config = dict(
    model='image VAE',
    dataset='photos with spoken descriptions (Open Images, Localized Narratives)',
    train_examples=203450,
    image_size=32,
    crop_scale_min=1,
    horizontal_flip=True,
    bottleneck='kl',
    downsampling_factor=4,
    encoder_arch='vit',
    encoder_norm='layernorm',
    encoder_norm_position='pre',
    encoder_activation='gelu',
    encoder_mlp_ratio=4,
    encoder_head_dim=32,
    encoder_fused_qkv=True,
    encoder_bias='none',
    encoder_qk_norm=True,
    encoder_parallel_block=False,
    encoder_inner_norm=False,
    encoder_drop_path=0.1,
    encoder_patch_size=[4, 4],
    encoder_conv_stem=False,
    encoder_layers=12,
    encoder_width=320,
    encoder_positions='sincos',
    loss='mse',
    latent_channels=16,
    decoder_norm='layernorm',
    decoder_activation='silu',
    decoder_widths=[64, 64, 128],
    decoder_blocks_per_level=2,
    decoder_block='bottleneck',
    decoder_dropout=0.1,
    decoder_attention=True,
    decoder_upsampling='nearest_conv',
    kl_weight=0.001,
    init='torch_default',
    residual_init='zero_last',
    optimizer='adamw',
    lr=0.0013,
    beta1=0.9,
    beta2=0.98,
    eps=1e-10,
    steps=5200,
    batch_size=128,
    epochs=3.3,
    lr_schedule='cosine',
    final_lr_fraction=0.1,
    warmup_steps=260,
    weight_decay=0.4,
)
Rows from block 9 of the encoder of a small image VAE, named by matrix and row number. Rows with one number belong to one neuron. Each number is 500 + 40 x the weight over its row's rms, rounded and kept within 0 to 999. All counts start at 0. Numbers have three digits each. After the name is the row's rms in percent of the matrix's.
After each neuron's rows are labels from the 100 images, of 14976, where the neuron reaches its highest value: "responds to" is what is common among them. Only what is clearly more common there than usual is listed. The data: photos with spoken descriptions (Open Images, Localized Narratives). In brackets: how many of the 100, against the usual share in percent.
# fc1: MLP up (encoder.blocks.9.mlp.fc1.weight, 1280x320), inputs 214-319
# fc2: MLP down (encoder.blocks.9.mlp.fc2.weight, 320x1280, transposed), outputs 214-319

fc1.493 220:551531476570488556483544508431482529553539535511554483523545553579581435445563561535547524460519521529529535598520425506498494471582504502508485470483481506491457515511547491511538468529472522524528490522487545489499541450531564506478499470451527463509432523465503522524503562475478514499517535485486489555468519535457
fc2.493 152:501479473452548474488492508529507466491467487498472524476442474437455549523451558512465512519459635465482492524495574497527494554409467472481427545512482490506523504509458502474503551582459418465494517490518515489502424565516461485487483504516440549451543507484508500562495460613566506512480440552457557425477518418520
responds to: text has "red" (30 vs 4)

fc1.89 121:549473491470447489534504463559504486422525481507507492373472608526442512465469489529507524504473523469505536540490472509535526563515462475482472405528482573471469496464488486512462577544530517496508476522495410506518516493457555472534513489471558543460524513496565429539476574546516492527445406598518548556540499510504
fc2.89 134:548494441488579459456521443439488529513514427491463528596522473483505525458465490504458493520520401491486473516536449500517504529547487544410578506509526548490504493529470506531501564581533447512488488481500522523511563448521507485516550531516539528436528478528503463589500493494498493513513468547506536584497464497516
responds to: text has "table" (31 vs 13.1)

fc1.626 179:468495448463618443473533459451495524529471426507468484526496499487503512487495526484468514482510549510510531607508544487492480550476441531535442558495435449515535527552533510501481560574451474529470476492476484475481547546485492537513546466500509457446530482423480454482465540496499485520618507454444387498513506542527
fc2.626 159:573487499493467498474496506469506474538500587497498504457501534545518505500458467413480498477506579470477491447501528503532479484398470469446496588513506387503491548477530501493518503625514451463515513499533499506490477523493524507482507507418463557485500525507546514471491481541494508510526444514490519466489557513528
responds to: text has "white" (31 vs 11.7)

fc1.701 132:521512463509537431527547489512496534515479501531532425461549542515468504569543489542570612479498560558480497595500472494485443529523497480466453516496417532533534563470501476530506545513449457496497430528475458492455479473485477551488500433462482516546507503450511483464452498489455506570524500504442473510510535493481
fc2.701 103:524446539516475514511481421560512464522523509513481433448501500562539507556552447511488464487500529497498567564503477492529506523534515468452524475489541485431492504445549484468434464460547550464504536488537344511521456487447555465451463485524451492487491525526558522474518477538489489489525464528480474477463468465517
responds to: text has "white" (31 vs 11.7)

fc1.567 094:511533491459479522586532474522476524457501512485535564434472514532526481516483465567443494526450535531458436517508528513583478528535497439529498441506505494580505478401442516478529480501538485478508470466597443514477473545404461571539466467494561576503492468487553549507494518520550506498501456603494490526471473463443
fc2.567 115:522490445490442466528512475477521492500516424486533529501544551477480498495556639513468506466478588504517508452540414515539508542397505491463399492503506591496461504474464495484474504572592497499540530489353558506493475423462528446440468501573481506473497501465549506580514431514456519500503490534492451521462516512448
responds to: text has "white" (28 vs 11.7)

fc1.729 065:502498483493526454535551505459505499445467507498504537438511491465446509461435540493515554485501471467512567519465516464529481518507451524550449460480548511534483513507497541515537511469565505477510471591443486497481524515483517551514481447525458483530505505491566430531498425550501494467505432530536460497508554551482
fc2.729 082:459501502486563498459507494445466503505488434487506504512521346556547498518502460502462478508446423470511476474510488492477497564424510526516541641500517543514516462548518490524479491535501577516515482512491441498510489548483542542525539510575536507506539487529478504446507498532505486512547542531559541539523485496513
responds to: text has "holding" (41 vs 16.6)

fc1.203 065:470475403494462547561475515572512478438506571508430541445492519478467490508533553512576512540453513535554529457512467534469517439473530515512550489514478490507464483532517479496534411488530520506488458573469420445530516509504455455516438532464481438515509455484571449501514499590444494463482494519533511478518475490505
fc2.203 075:486503486550484459490489528488521464542527402488523498525505440482449516529564372457470517503479600451481533630513552521514522489556474406431447456510484511499481526440468516515462543482578425493494537479597506523501448497475493461440516527464494502481493503445548508497510583442507524487513496497510445514449507521467
responds to: text has "man" (29 vs 12.2)

fc1.504 055:441509439506498453456521494420542480446526482463449532508526566478514517437488481534460508482529484506444528509507492548449526454524516453516531571519518480541500591604472531526475418435463497437564444492556462487559462471532565494446461467537461500520516490471526546509499386550499552486495426531549415455530476512519
fc2.504 057:501483519484497451523490543527502494513512516492590571479482446512462506431467493481482510476451588487524460624484500504507514566430506550464464435497484521511476450468531527468488585590564525521439483479446553467492493536411487534496506530590512469527475477508487529472501627442536508494524545432516551541491452443489
responds to: text has "black" (26 vs 9.8)

fc1.71 078:547442426496465514446465474488544535482461537539561553395525562433514486430530517558517481469531478466453564534513467494466481502500482529463525545468517500472517489501496532533553414458607484464545464518501375493502507452421544463480449499536473484529474550502495481458484507528510514521530451552530496507463549611447
fc2.71 086:449522486459585454477481485493481491487482418484468426614472414595556495510508392488483461508467398510532477504486526488494495560443510502468585538505529497531528537531523493501491520518486595512472476484385549495514496484533474550528526506512514490510539501547454460479503529472517489513512546424552495498542489459499
responds to: text has "holding" (37 vs 16.6)

fc1.204 150:533458455498515440529514452458527515474492530455490461458519569521496480489503472532567571498508539532481530501495422554518462502507556494434440413552451513429517574507558543508481524517515500508531390510449449474447463489501498522504483512450496507482501438422506522467439507522538520539475487574474540493477535482510
fc2.204 081:487455577519455530540452430574509479484537508522489456506509454496535494498547418531468450506466622449495504557497526495498516528581574507502516476473548515451489452453513477484457443456517578492537548499536375536525473517414549476500461465560507524545463533535525483505530482488481475477490498497473507508490482474474
responds to: text has "white" (31 vs 11.7)

fc1.353 058:538511474457511546519482458511527472449515576517481514464486518526525501543525508531513495491423469489506555524531476563394476506511447528520455441527532537555513506468558447448497469537538550464510472467468449507526509490524524546528438468470483459446476436490524511461537534556518467455506511503513517518522477482444
fc2.353 067:487495534573455485478501547524540464505513378502544436515502513502450534515533453488478497488562629516507517577523537529551504470504513470469446533512482495450481580453446500507494494486511398495473563473577512524505499478485498463472512512494493532486493513458520464525519436493525520498477460439460449486424535523476
responds to: text has "white" (31 vs 11.7)

fc1.329 061:527487477506504497500539536477506532457457509545544524608537472476541445487496460489494509522458470521544449492505538531518452434534537513460492507443559460507553486507452514487469519484477590521536496535512507482487524547571483501481449551507526539530480495483483502434529436549518530501456492490491467473438437481477
fc2.329 064:513499529506510496482494526537520466500533449481531512412526486457428500424503560459477496447496637496514495460506511516478507557485486552534430518498462532437461521503505487478479546564548508516480532491518539488491476485549527472468506492573479444497486513467539482536511671468493507497568517466483541495490533549472
responds to: text has "black" (27 vs 9.8)

fc1.39 064:464493505523495452526464480475511542517487470458479550625509506519466558503497521463459499475478471481433544352479511462579435459555484454535496525531534425473551507512460529484444558500439577479539398444449617555543503491594551558502493459564487555496501549483514518519502448484539475527433468503507481507519513487471
fc2.39 079:517462499518475455551509528511538481528547543507503531475526576469450488478497534533513494492521653519528551656484521521491481524589498527462400409514486516511433460448537509448521533521543418483477513510525470475480425503449512453477472480411491445504445518498556542503506559472480525498525526513440551484460473493469
responds to: text has "trees" (55 vs 26.9)

fc1.446 071:470438517505489464468455428475479507502450489512526535348504495442451459476479536527497488481490545498481520495497520467521499501479501590452529521519493523435539514578587523546532455501509417529528524485485413527451466503454543527514509503521485479483502482525480494471501512485438514482565476528500475467488520536505
fc2.446 084:439525496450556506517474515512461508497464406486482448541462388563563488522501415465506467528467407499514465492509505491473495526430489449487600547503531538566528527511486509531515539526532506518513513502433540502512520522548462554506536507559525546492512494530471491430496465518507493509557521514552492530566515447539
responds to: text has "man" (29 vs 12.2)

fc1.272 227:534467537576514492566474466471526490488503551513564441564517545556584503546533471506500530498504530502463499592480401478502505479557536435457490495499467529459516487473519517482536482534565483507552458529446463462502456410508549481500423471496512557558515507491532480533482462480474497504470503462473515536523520502514
fc2.272 167:501484491450444507435535550568504491552494418493461502468491512465463525507460586466486515469474630510514536514524539494524500580420421474491419461501498465490488518519517497468495580526463473453456547464573532514504495542459499458484567503468446533415517519491519521475503530585519507502525469549453543414424487416527
responds to: text has "man" (29 vs 12.2)

fc1.461 070:487463448547509482491517555470544448478465501510525459416485488483537484491524503539560473464546501534475519603536473458420532500449522518507499537502512554547486522483542478546505521518496452530493557537507477512460459475450544474456477535512531494563555483516579472530491537495536502478576439500528613468509555599430
fc2.461 078:481520518423576496495485472485467511479459556487455495541463500540502523504489397502475478538506363508507474446501530486534502506489515554513583536502528482481546488500507501508507455504537524526490478475427436522519519554487490556552516527499505531486546480546428553459496470552529489510491512524569458549543453475519
responds to: text has "holding" (36 vs 16.6)