config = dict(
    model='image VAE',
    dataset='photos with spoken descriptions (Open Images, Localized Narratives)',
    train_examples=203450,
    image_size=32,
    crop_scale_min=1,
    horizontal_flip=True,
    bottleneck='kl',
    downsampling_factor=4,
    encoder_arch='vit',
    encoder_norm='layernorm',
    encoder_norm_position='pre',
    encoder_activation='gelu',
    encoder_mlp_ratio=4,
    encoder_head_dim=32,
    encoder_fused_qkv=True,
    encoder_bias='none',
    encoder_qk_norm=True,
    encoder_parallel_block=False,
    encoder_inner_norm=False,
    encoder_drop_path=0.1,
    encoder_patch_size=[4, 4],
    encoder_conv_stem=False,
    encoder_layers=12,
    encoder_width=320,
    encoder_positions='sincos',
    loss='mse',
    latent_channels=16,
    decoder_norm='layernorm',
    decoder_activation='silu',
    decoder_widths=[64, 64, 128],
    decoder_blocks_per_level=2,
    decoder_block='bottleneck',
    decoder_dropout=0.1,
    decoder_attention=True,
    decoder_upsampling='nearest_conv',
    kl_weight=0.001,
    init='torch_default',
    residual_init='zero_last',
    optimizer='adamw',
    lr=0.0013,
    beta1=0.9,
    beta2=0.98,
    eps=1e-10,
    steps=5200,
    batch_size=128,
    epochs=3.3,
    lr_schedule='cosine',
    final_lr_fraction=0.1,
    warmup_steps=260,
    weight_decay=0.4,
)
Rows from block 11 of the encoder of a small image VAE, named by matrix and row number. Rows with one number belong to one neuron. Each number is 128 + 24 x the weight over its row's rms, rounded and kept within 0 to 255. All counts start at 0. Numbers have three digits each.
After each neuron's rows are labels from the 100 images, of 14976, where the neuron reaches its highest value: "peak at" is the part of the image that holds the peak. Only what is clearly more common there than usual is listed. The data: photos with spoken descriptions (Open Images, Localized Narratives). In brackets: how many of the 100.
# fc1: MLP up (encoder.blocks.11.mlp.fc1.weight, 1280x320), inputs 160-239
# fc2: MLP down (encoder.blocks.11.mlp.fc2.weight, 320x1280, transposed), outputs 160-239

fc1.198:146107144131089191111132158113156083105134120155092118108151161161113160146119142145089152158142119134104152123150127172141176147134101155130166135153062113117158102102095133105131138123137149123092118132138137126109055109171133104132101132
fc2.198:145149092098104041130140078139100127125076049126112179131122126115115121130166141111129118098127110116123120156148135156134116107110129115092104118135143142147130132124134113190135123124138143114131136122083111134111209098102160175136161158
peak at: top centre (38)

fc1.193:096096119132155140131098128154160138102086117171120132117116133122127111099128165137065115123140135082094088119125089146141158134150098178177143112099131125124119154137108156153166121119112127109151145148125089194138069120161151165117129137
fc2.193:144132151144194159145140191152117156131150083121127063142140114118170130109175150129171135147116113127161134088117121161091098124111114143143121135130130117149122154132122117127114116121121115145092130153173116119138133131135167095126140114
peak at: bottom left (34); bottom right (33)

fc1.584:101111148142089120128155150100153148089134163107091126109136158149109118169120110142130144110119120125112128163121149097179144154123161124140157151093151105114114121141076187150157132122152115119114113114112150150135149137143143111166134123
fc2.584:151134119128194129128134153162116148105146123121143124152128118122156151097172153133145122157129092131161123137124122172095072159105100130177132138128138112157119095121121095173117135112097136127098119146081115115118151122135173121117145108
peak at: bottom centre (26)

fc1.661:121106120092086153160111127122138098129092128126151111086126162123138172110129142105112140112132117102057174202104137131190139124142120096135154132148129120109100170110157189129104141145117104151095120121108123139069105139135099098155116119
fc2.661:152150130086077131133149194134131128102165084107127140180139110123139138129209142136133129130134110131136118149111140178089111118101137123128105120132158127144130095130120142144168143128120121128105139136073122127094147109119179158119176155
peak at: bottom centre (25)

fc1.329:088111127121147092104106165153163114100123120121141111145071148137154055145139083111137114101175167118137146138119141162158116095111122118138115138123162141110115134109181128136144162101139137157149121101149149147121110117120126088115162096
fc2.329:142140128199217088155140146161128125148152124124127100147145121136171129100127142122154143147090095142152135071099133118109131128119126114101143153123110133171137138126102123143112113123144119143088116139178131146180138104165091144123086127
peak at: top right (34)

fc1.285:143142162115109180131099168142138101107140177141108103103137166141123131117086141126126100146114133142086154180136135130178131160166133146136156136111093109138108157104141152066129125142137112112121137145136142150126029111150096083128112118
fc2.285:154147094140099073129129139143136138135151102124120160141126114123137135114170118093114126137127103131133120141079124116098076146096114116124109110130133121074117072122108105145124123120134128109127115109063118147093147092077160146122126160
peak at: bottom left (37)

fc1.501:104114097123116150146144115169138087094134127139094098084137130169160153128144191152120089088101147143098199154111105158159124142104107127115140118112117152140124110156121177100107124146114142096148155133116102141151120138153134075145149092
fc2.501:169140122108079009106108084135086125111135158121164122150130128115127173132168145122141114139135073128098120156110111148099083137127114122130114129139138131165125111109118098158125136122111129114121125118052125130104144112095135165101147181
peak at: bottom right (38)

fc1.720:103133156129123169091119174157158127076136158143108105091127124154113125135090154147127121121135138160085146198115130151152175154112155149142153167139090160120128131124141141072141136129133109139113132115089122172140015124168116076106132111
fc2.720:143153093136113045137120129142114143142131086114143144129125132117137144104183126096117123107119106121132121138085125116129090135100114104121106101129133126076117093125113095175120113111124114110124132106126120139097180096078149142127121153
peak at: top right (45)

fc1.335:127136123179111192125201113111188141034148123143095121148158083144139126121129166146126098144115130136136116142162140140110118146135106125121147169139095101144156133135102121091125169145175127128138138143099129128156081125107148112102128117
fc2.335:145124085077081000105093081109096142120128126125134136127107146128115160128133127126121118123145119106118121084162107111126061138137108136107113117138112121164115120124146109172128132132092137095144134122127119127098165115102105185131176147
peak at: bottom centre (30)

fc1.731:132162158094148149137109152114143115094095105144091136104129131164126117115154124128130125137115150135082129191142153145143129132150148142101147141108099120137104114149148130156133078139125108110121088165117151138098061136126138054131121115
fc2.731:169144104097088110124116115159107152111134084105148091138129125120124155133195151120145136129086077138140128140132130165112067170111124115104123128141112139165117123113117117190127141122113114129112145124057119128126189125098134169136122166
peak at: bottom centre (27)

fc1.745:119128104101148127150129081154120121122113138155124117139137136114116126143120144154144139118150068077121171169118149128137117121149163135142123134137133119122145129101126152126121106145071125137143127114134164121182122128128137111156117137
fc2.745:132127143097078054099117149110139144098166160171122169164117100161125147155110118127126155138146170106105138140141127070135201094130135121170136112122116127106123114126149139107106145131117153140118100123136130112094128117139143118126134138
peak at: bottom left (36)

fc1.160:102125123117090131127175169109133137111093116131166114107103118130112134092102134129162134115120085133149108131134154102111150150119115132154095180103109130092122134130123140155138098159122127128114082133096125160138118106136146142131115132
fc2.160:168135098124170060128134137140123161132158124153119129139121120127154145118175139124138105166115104123162123111134121121085099134133101132122155136133150103187122129126105089191113131123107125137104126135207120108129158120165164140115135151
peak at: middle left (28)

fc1.465:141114122119137133127124135122097121098115176125095109113105153140150162159149146115108101121090111078088138130098144138124086094136161083134173148123152108158125172146156178132157114111134125110145170126117171188185145140113116119170145115
fc2.465:156138129148140070125106176174119117113157107108118177164125094111137149125132133111148132120113102126114135129098124110110099180135136123122119133125109137085130086127114116144115125123123109128106130123089119135099129108097103138115090145
peak at: bottom right (41)

fc1.441:121185137106120146121128170149154104080109141116120125065114140173150136109136128133125158110069141113085171178126150130143127139121120147112154157102092126152105137146150163152154072091157096117111134146126142125108066154186138094148119127
fc2.441:162157098110086035124125143156113130117148107124127147156141118127142145122146140115147137151120085152127125127125126155123071205126121116123129138133106132135127094128118121165116130122119126126119129128073117138102165102096115172125132154
peak at: top centre (28)

fc1.412:123132165143121187130174215144165115061149140150089130133149120142111096117076140124117133136156120120120108153123143114127176172137136157138142170127074149137129146140125150068147132145130123117129152142112120150145037118133129113103102124
fc2.412:135136095130145034140112099113114162137126145128144112108140134110130128096163121117110127142118093121138110152104108145124108151114095123119130109132123092084108090136120089159105125125103126109129122117098114111107164095095104132128148142
peak at: top left (38); top centre (26)

fc1.192:114149137142078159143118189124114122062118134124131100080149125149127145142088126128140150130133099124125138194138154126153161142142157132139113153124064131111141110131142167103116138101096081141112137116101145160117034131166137117121118132
fc2.192:165150094127128023131111127140125159131177133135135136134129124129134136124182118111117112155121098124143119111116106111091064201119100118111132120128130126098117106130107095169128131127104139113125126109127119119102156097096116136126128168
peak at: middle left (30)

fc1.521:140122157140148163103158182121164134085165161151089103123158099127118121148104144128118138150142116149125138107111096124142131167127119153142148170130101141123133137116124111067131114151177125112134130123109124153165028123151146066114104127
fc2.521:127138097120151130141121112109132142139100119125146128111129141110135147089176118110107129120118117116127112145103124161136130123136106127128120094123100104067118097137123104154111121130104124100129140121099114113115192093103113151135152115
peak at: top right (42)

fc1.386:127125157136125154122167166114141125071131149143120110150158127119138095141092161146116103152158105146111142162148122095128150159125110177155174178137063143114123133107101154050113142121142125133136115113090124136124010109139119087112102139
fc2.386:137133089130119076137131106125127165126137110106156134105111122108132137113180115111109132138144108110136109126115122141114095135107109116145105106124149101081104100133124084183133118124102124107147132117105120090097192123088158170140160152
peak at: bottom right (33)

fc1.575:117125135077135156088152129140107151137084122099139175117114149124132115140134080116137154123126166125116108174146147132139134089109106100175157160117111169141098132135119169120106095136119149111139110114136132111124194139121136145145137141
fc2.575:126128119112114040126135200114114123133149126137135125145137138148166143107151156120139090136100120125153139086111134148126129140102124131130131119134116125108137142100117101170093145121118106162105109144185117145107164128179103159115100126
peak at: bottom centre (34)

fc1.479:121090088169181119136130092141154144120168085150099141187161117136137098126094150160125136142169130142103169096158098151163124181124095141101125109146098158112103132110162137131133123159142161111110145131123112116142108107113138173135160092
fc2.479:137131153163157236157127106142128142134123112149120072119152118121165124089170137131170142174144127147139129110108111175120161084123112127184120150129154122147129128146117111096127111111147103144091117145140134090177112126080106074124117131
peak at: bottom right (34)

fc1.456:117112138174093204113124160118156087079130156132108102125189146142129163114109145127123125144110139136062144173118119131159139173161144132137179142120074110119127138111099133063118132142112132107104124148123142146120023113183132111105128115
fc2.456:150149114102089051123117141150120141113127044130105189148120112111121156127163131117117117106141102100116123122119131133120093111120113123139086104126134124122124093126133108189125127124122124105136147118069117130092190095072157189134140153
peak at: bottom right (47)

fc1.70:138117131108107165143126142174105132129112137134134101115134121174105182150150137105117164165162129136107123113143162123140130158102101172130126090163131086134112097157102141071144117126107108134133166085125168122136110138168123107145156099
fc2.70:159168096146117000116119094150125134128142105160097182153125109125134115137097148103140127136087115142118144131132139107135133139128124129119129130135152133145117098110131126168080129138140145115130123122129108135102168119148093146118120153
peak at: top right (33)

fc1.17:136126151145127185091169180153171118070155142141091124151165121123128106150080163153134126136159135150142124110128119142145166207139150125122150179136076123128143121119118122059135146117130153143114132128131143148151022128134138117123133124
fc2.17:127135095153127082144134095121121142143138128093149086091131139102136134098171117101106114138124116111121119137090108121128093068112104118146140111127121102072113115120109096157120108127112116105143116112089121111128156108102124131134123163
peak at: top right (43)

fc1.105:112129164125107172162154118113136135127139147157138095091139128128163135130112135158088105161157080137101135120105121163183158168167132165137163119122100135119127118094168162115162145148116139108087142163161160129126099101157152120114114162
fc2.105:146142093112086011111109080139107137131110077114125149133114108112115144154127126113134127103133104115120114169120138151118073146111129133087105129136123135152120094119143111198116119121121129110134132118054115128092188124121116161133146123
peak at: top centre (30)

fc1.288:116125143137149179099176164105152111051149142140106112142154127119138118140094165124106117136158141161148124129139093120131158178122104161126155172121082127123134117110099134050106131139132165114112139148140118171131017110133119120100111107
fc2.288:137136086137100041137115071135112163145124095111116137101115131102136148106178112108123130126139106109129114148111114143126098095121095115152113112127157112125110100131122094188128106122110118107140133116101111120119175115096153143145130144
peak at: bottom right (32)

fc1.79:077157132107135071131103174127115112162114092090144158141112137142159102125085112141158181114115144165141140177159103136160136123068132095128092097149116109100124108122101156150106118151061121103116132083090115137138132103146142108163107107
fc2.79:120125121142217053130108040146116139116118167157121097125132135134167134115157127124145118142139113126127127122109114136104143119139120122142135123130203131168132111118110106139137139117137130137096105133122118118159089105162148105111118128
peak at: bottom right (38)

fc1.252:110137138049171157109104145125134113079150144130061134125121145153117119116118147132116112136146127129070136139104151142170155145132136108137153130144116147140127133120146138080129151136140128123099141118124118149136016103110116080087135120
fc2.252:149133102157146118134117180127139130134118094135098146132125110136138124102162128099112129095108112122125131161074133131119132107100118109124112107124134136038124093102119106135123104115140119119115132114126129153105117100084151095108100134
peak at: top right (52)

fc1.349:098109107106100124139112188132169122111105164115123163135117152114100121152138118140111108119128125129104125176179147148131116148123142124122144092099124133163122106117108118124096138160108132115162142108094127109097111139119124113133183143
fc2.349:137123165072161107122148133149135101116119087112113139169124092124160152104111155153155135123148139116116126140095161134139114137151128141168125147116088140083138134117126132150123133136117136151099165149113133153078155128131140174147139113
peak at: bottom right (82)

fc1.94:162144134123152142108135121132135117070158098121141159146124105152089123156116116118133097138106128155160146069153133094131083099123112157129093118137187131159159107111145131151105144113168129106116118117097153125145111101134145135155070092
fc2.94:136152094144115042159148143131166138185105106102128092121144117143105127143160121106104132133113106159150121135137132126146106152105120103167147106139163161130137122136086108165126083124153101106148107102193135127120143122124105102139078121
peak at: top left (36)

fc1.433:136098126168134172144137168081172104085157169141127110107155121121152135148130168125085090160161164111107098115130137143150154135162122145133129134143058124136127116150108118104132127108125142174145137164168103131155088093136161129120167120
fc2.433:161130110113012105091084042138091129107106125119121198111116117109108148140118122105134115127136103125085117140130113138124127105126116121114097131137151133158122090122126089146146130121140139105130129104052129125134135135039143142123127185
peak at: top centre (26)

fc1.189:130148138139138087146112146123069134128149124089106070150105114133102126157094137137155084087127131102149110086159101129092117141120130142100133188116110135179099181152173158110120134118106130151127112128190127145139139139144116136134109104
fc2.189:105109116120140185138109099112126110172122103116144146129158178150104116159144143126134136096117130093145128118146120115135137106119125113096102147114084146074113103135130124144132136124112116151131131117081130126129192137137095167128111188
peak at: top right (36)

fc1.199:126126157169084124109131149096118143109189072145161149151133111140112138143117098126126129145157137138147088087161156090106120158155106160133151113156067127141145148108095095124095123153187128154130076110106153086107119132110129105090136124
fc2.199:135137099136184109149121073126137144167107107160123116108132131133147115103112130132136130152142110133156125102146117131126109114144113123121119144128125117173135121137134105176109130129134122117121142136181122110171168120128077152141110148
peak at: top right (41)

fc1.488:094145136155123162114161178146142107084122146149083132129146129114148109107114151143100135152148092137135130104153131147130168198153149154125150167144097129130117121120100101076130134133148159149109145142125103161138024125127139124102109132
fc2.488:151140099106148148129109054120109158129119084111140087103103142121127143123171114118116131127146117107132124140143109119120046095129100126136130108137067114174115122129142100183110126131119139102127133125069119130127177111095150155148149142
peak at: bottom right (55)

fc1.268:114156146082105143139064123126155080133111135118103095088103150129130142136161124095133128134086126127085182146140199141158124092160156102142107102144139128110108139164140116109094145097088104165118125134120102114129131142155123118136142117
fc2.268:151138122149095061126167203147131093091154143138115199162151075131124129145098144120150147140118108142139129101132142130116168198124152122117132132122091132071133106133119124111136128125138139135113123121122128152097133110112089131126116110
peak at: bottom right (34)

fc1.450:095164151125072152152092192116124079114115135154108128066134126161130130100127126141089143103109101122110161163111125145175183136151153161131110146123090136118147164156112149089126113114110114128115122096111141140123117116156147090121122139
fc2.450:150155093089142000129133121150101140115114095114135111153122122115146146115157139126140136129125092146143122148115131146108070196110120125115139119134125132166125100128128120202118141121115128125104124137062110124100169106131148176124166126
peak at: bottom centre (30)

fc1.753:081142120131137136121132136166118083084087109130086105098157156154146107145148158148092104139123139131094146187137138112182156141115142110129134139133107128139129140145134173081115122113092118090149124127138112186143089112147173106141096106
fc2.753:167163107070120000111111099147092151123137146118169080161121143129130177139197141131129128119144110113122127153129122169099084184111118124108126118137096130162120124108130130170135121129081127112127116120058108123083158108119108148131167144
peak at: bottom centre (26)

fc1.510:130096130114118078129144125108119131103099107129106167140089110089119132112119120143135177103169089103134155145146118114119112148074101102166150129156093113161146159108088176103103125151105085093138115120095111181176107169107143202121131115
fc2.510:143139137195203059147105092147125152138169158174126129125123097144175132104134122119145133175128109136150126099113133126111152136127101124135141146120175106157128113141123101112115124121131160138090105128202118114132110105178131085114109147
peak at: bottom left (32)

fc1.401:109121127122127160140126156142124087072112165164115091110144116140140142119103154136120123134142141115061162177105153144170157137176145104129128156120059138135113166128142157123128102117131121147125116145100115149140029106138128077136146122
fc2.401:177145108110104081132123138152115147126167107110135173148141109126125156136186128119131133145131080140117117089123115119095018171118116120109123124134155132130117080129102109158132121123127124115127139113058127127121154107080135192118128183
peak at: bottom left (38)

fc1.140:103149142120123160120142185155177086069139143155086113111142144145132103137082163124124131138133130135108137171147127147152178179124135132128125159147089136136118142130137130075132143143102120136116139133116117160114027102152117056117131107
fc2.140:147141089149091071139129129127119138138132111104139129110128109106130132114184125099105116113102084124117112146089125121106073120096119118116123099128118121093114092118097102154133110124125118112127127103072119134105158101081152141123128167
peak at: bottom right (52)

fc1.305:130159146125100176137141187126129132068117127121085090103129141129105151147096154134142124154135124148109137176147150104161173139143149165151156122130063131108124153151106170085116140140136083116112118144125144161141018136166134098097107114
fc2.305:156145105137068052140108146142128147130156079128121164138128108120132150108184132111121118135127095122108119120112119146097066121123115107121109110127123123119113108117108084163129122120111124108131134108060115127091185094075142165129120188
peak at: bottom left (47)

fc1.310:074141088113162159129126119125151125152120114131100136145168160135125108108129174113071110132179106132069149142110107133149139147134149101144193109125117123120095176135101118100117104149153160148088132122113096153085108126104166134096138132
fc2.310:143143136158081128143111149130131137141130085147139120115140121135140116119141129117152155141130145141145136123116146180136159054115136129104095130124164120099118108134146144123122111113117155130104119138192127120111176107111125103134158115
peak at: top left (35)