python train.py --model="image VAE" --dataset="photos with spoken descriptions (Open Images, Localized Narratives)" --train_examples=203450 --image_size=32 --crop_scale_min=1 --horizontal_flip=true --bottleneck="kl" --downsampling_factor=4 --encoder_arch="vit" --encoder_norm="layernorm" --encoder_norm_position="pre" --encoder_activation="gelu" --encoder_mlp_ratio=4 --encoder_head_dim=32 --encoder_fused_qkv=true --encoder_bias="none" --encoder_qk_norm=true --encoder_parallel_block=false --encoder_inner_norm=false --encoder_drop_path=0.1 --encoder_patch_size=[4, 4] --encoder_conv_stem=false --encoder_layers=12 --encoder_width=320 --encoder_positions="sincos" --loss="mse" --latent_channels=16 --decoder_norm="layernorm" --decoder_activation="silu" --decoder_widths=[64, 64, 128] --decoder_blocks_per_level=2 --decoder_block="bottleneck" --decoder_dropout=0.1 --decoder_attention=true --decoder_upsampling="nearest_conv" --kl_weight=0.001 --init="torch_default" --residual_init="zero_last" --optimizer="adamw" --lr=0.0013 --beta1=0.9 --beta2=0.98 --eps=1e-10 --steps=5200 --batch_size=128 --epochs=3.3 --lr_schedule="cosine" --final_lr_fraction=0.1 --warmup_steps=260 --weight_decay=0.4
Rows from block 3 of the decoder of a small image VAE, named by matrix and row number. Rows with one number belong to one channel. Each number is 500 + 40 x the weight over its row's rms, rounded and kept within 0 to 999. All counts start at 0. Numbers have three digits each.
After each channel's rows are labels from the 100 images, of 14976, where the channel reaches its highest value: "colour at peak" is the nearest of a few named colours to the mean colour under the peak. Only what is clearly more common there than usual is listed. The data: photos with spoken descriptions (Open Images, Localized Narratives).
# convs1: 3x3 conv (decoder.decb.0.0.convs.1.weight, 32x32x3x3, each kernel summed), inputs 0-31
# convs2: expand pointwise conv (decoder.decb.0.0.convs.2.weight, 64x32x1x1, transposed), outputs 0-63

convs1.20:450461479513456519569468449504473551491523438434448484556489512482530504530511532533494419539431
convs2.20:502463382548503497565510497483417447519587494457550521456495500540511469503504474510448501474521491473507502420549509492560503509509472612534468579493512525443522485524505497468492524478495426
colour at peak: white

convs1.11:527512525489523452484520531467550403465496483534463529475492494467407531433556544532444518511458
convs2.11:528449508566440500520546488472468513471532478466538575489489507504516470423510467488511497570512542489488473477544521535477509445515397503496545401483443504459517485541565568479544435531540442
colour at peak: white

convs1.8:519522484458513470538505406519499594462412479498466516514557503508520483447512519586507477482529
convs2.8:500529484574556468424499498482406539500537456478428426528465494509538597567414486494475495473501501509394524537500496552498514538503516474424487469474485472470477491453485495519490545508498523
colour at peak: black

convs1.30:518398540529490520515552573462538500463485458480565479546566545449462489471471449520514519499491
convs2.30:489512511447442545550517507486526492474443508585531471469563501509521477502483472438512523528485518485544508559532562391439489466497536560488504648501524485484534500503521501519555443500510493
colour at peak: black

convs1.31:560521451530475501455422488525530459559556481509494452435453523528521454550513418472523510467497
convs2.31:490479600447491515507474507511498470512396508506509476454541513502498508513537517435512533504534476503418607449491565513461507492505485391521414500494533516433519508517502504522448527469496561
colour at peak: black

convs1.29:502490517457528460539541481498473563513516502473604540541517488500517551424511455415491541453529
convs2.29:488486528537453504507536498483446506498573488458564465503452498503454496531434417482521521443504440464464536545523477569514500447491531533431484504530481521396487495525439448520500614479507488
colour at peak: black

convs1.2:578524442518518553491423512525464542528521527458544506521588526472552502529568483518519471516548
convs2.2:503517619426511499485470500493525495494399483518536480482553494523506516499525525455487507514513485514365561425460528516467507508503442410510432420479505479460504490495497511497492519502487547
colour at peak: black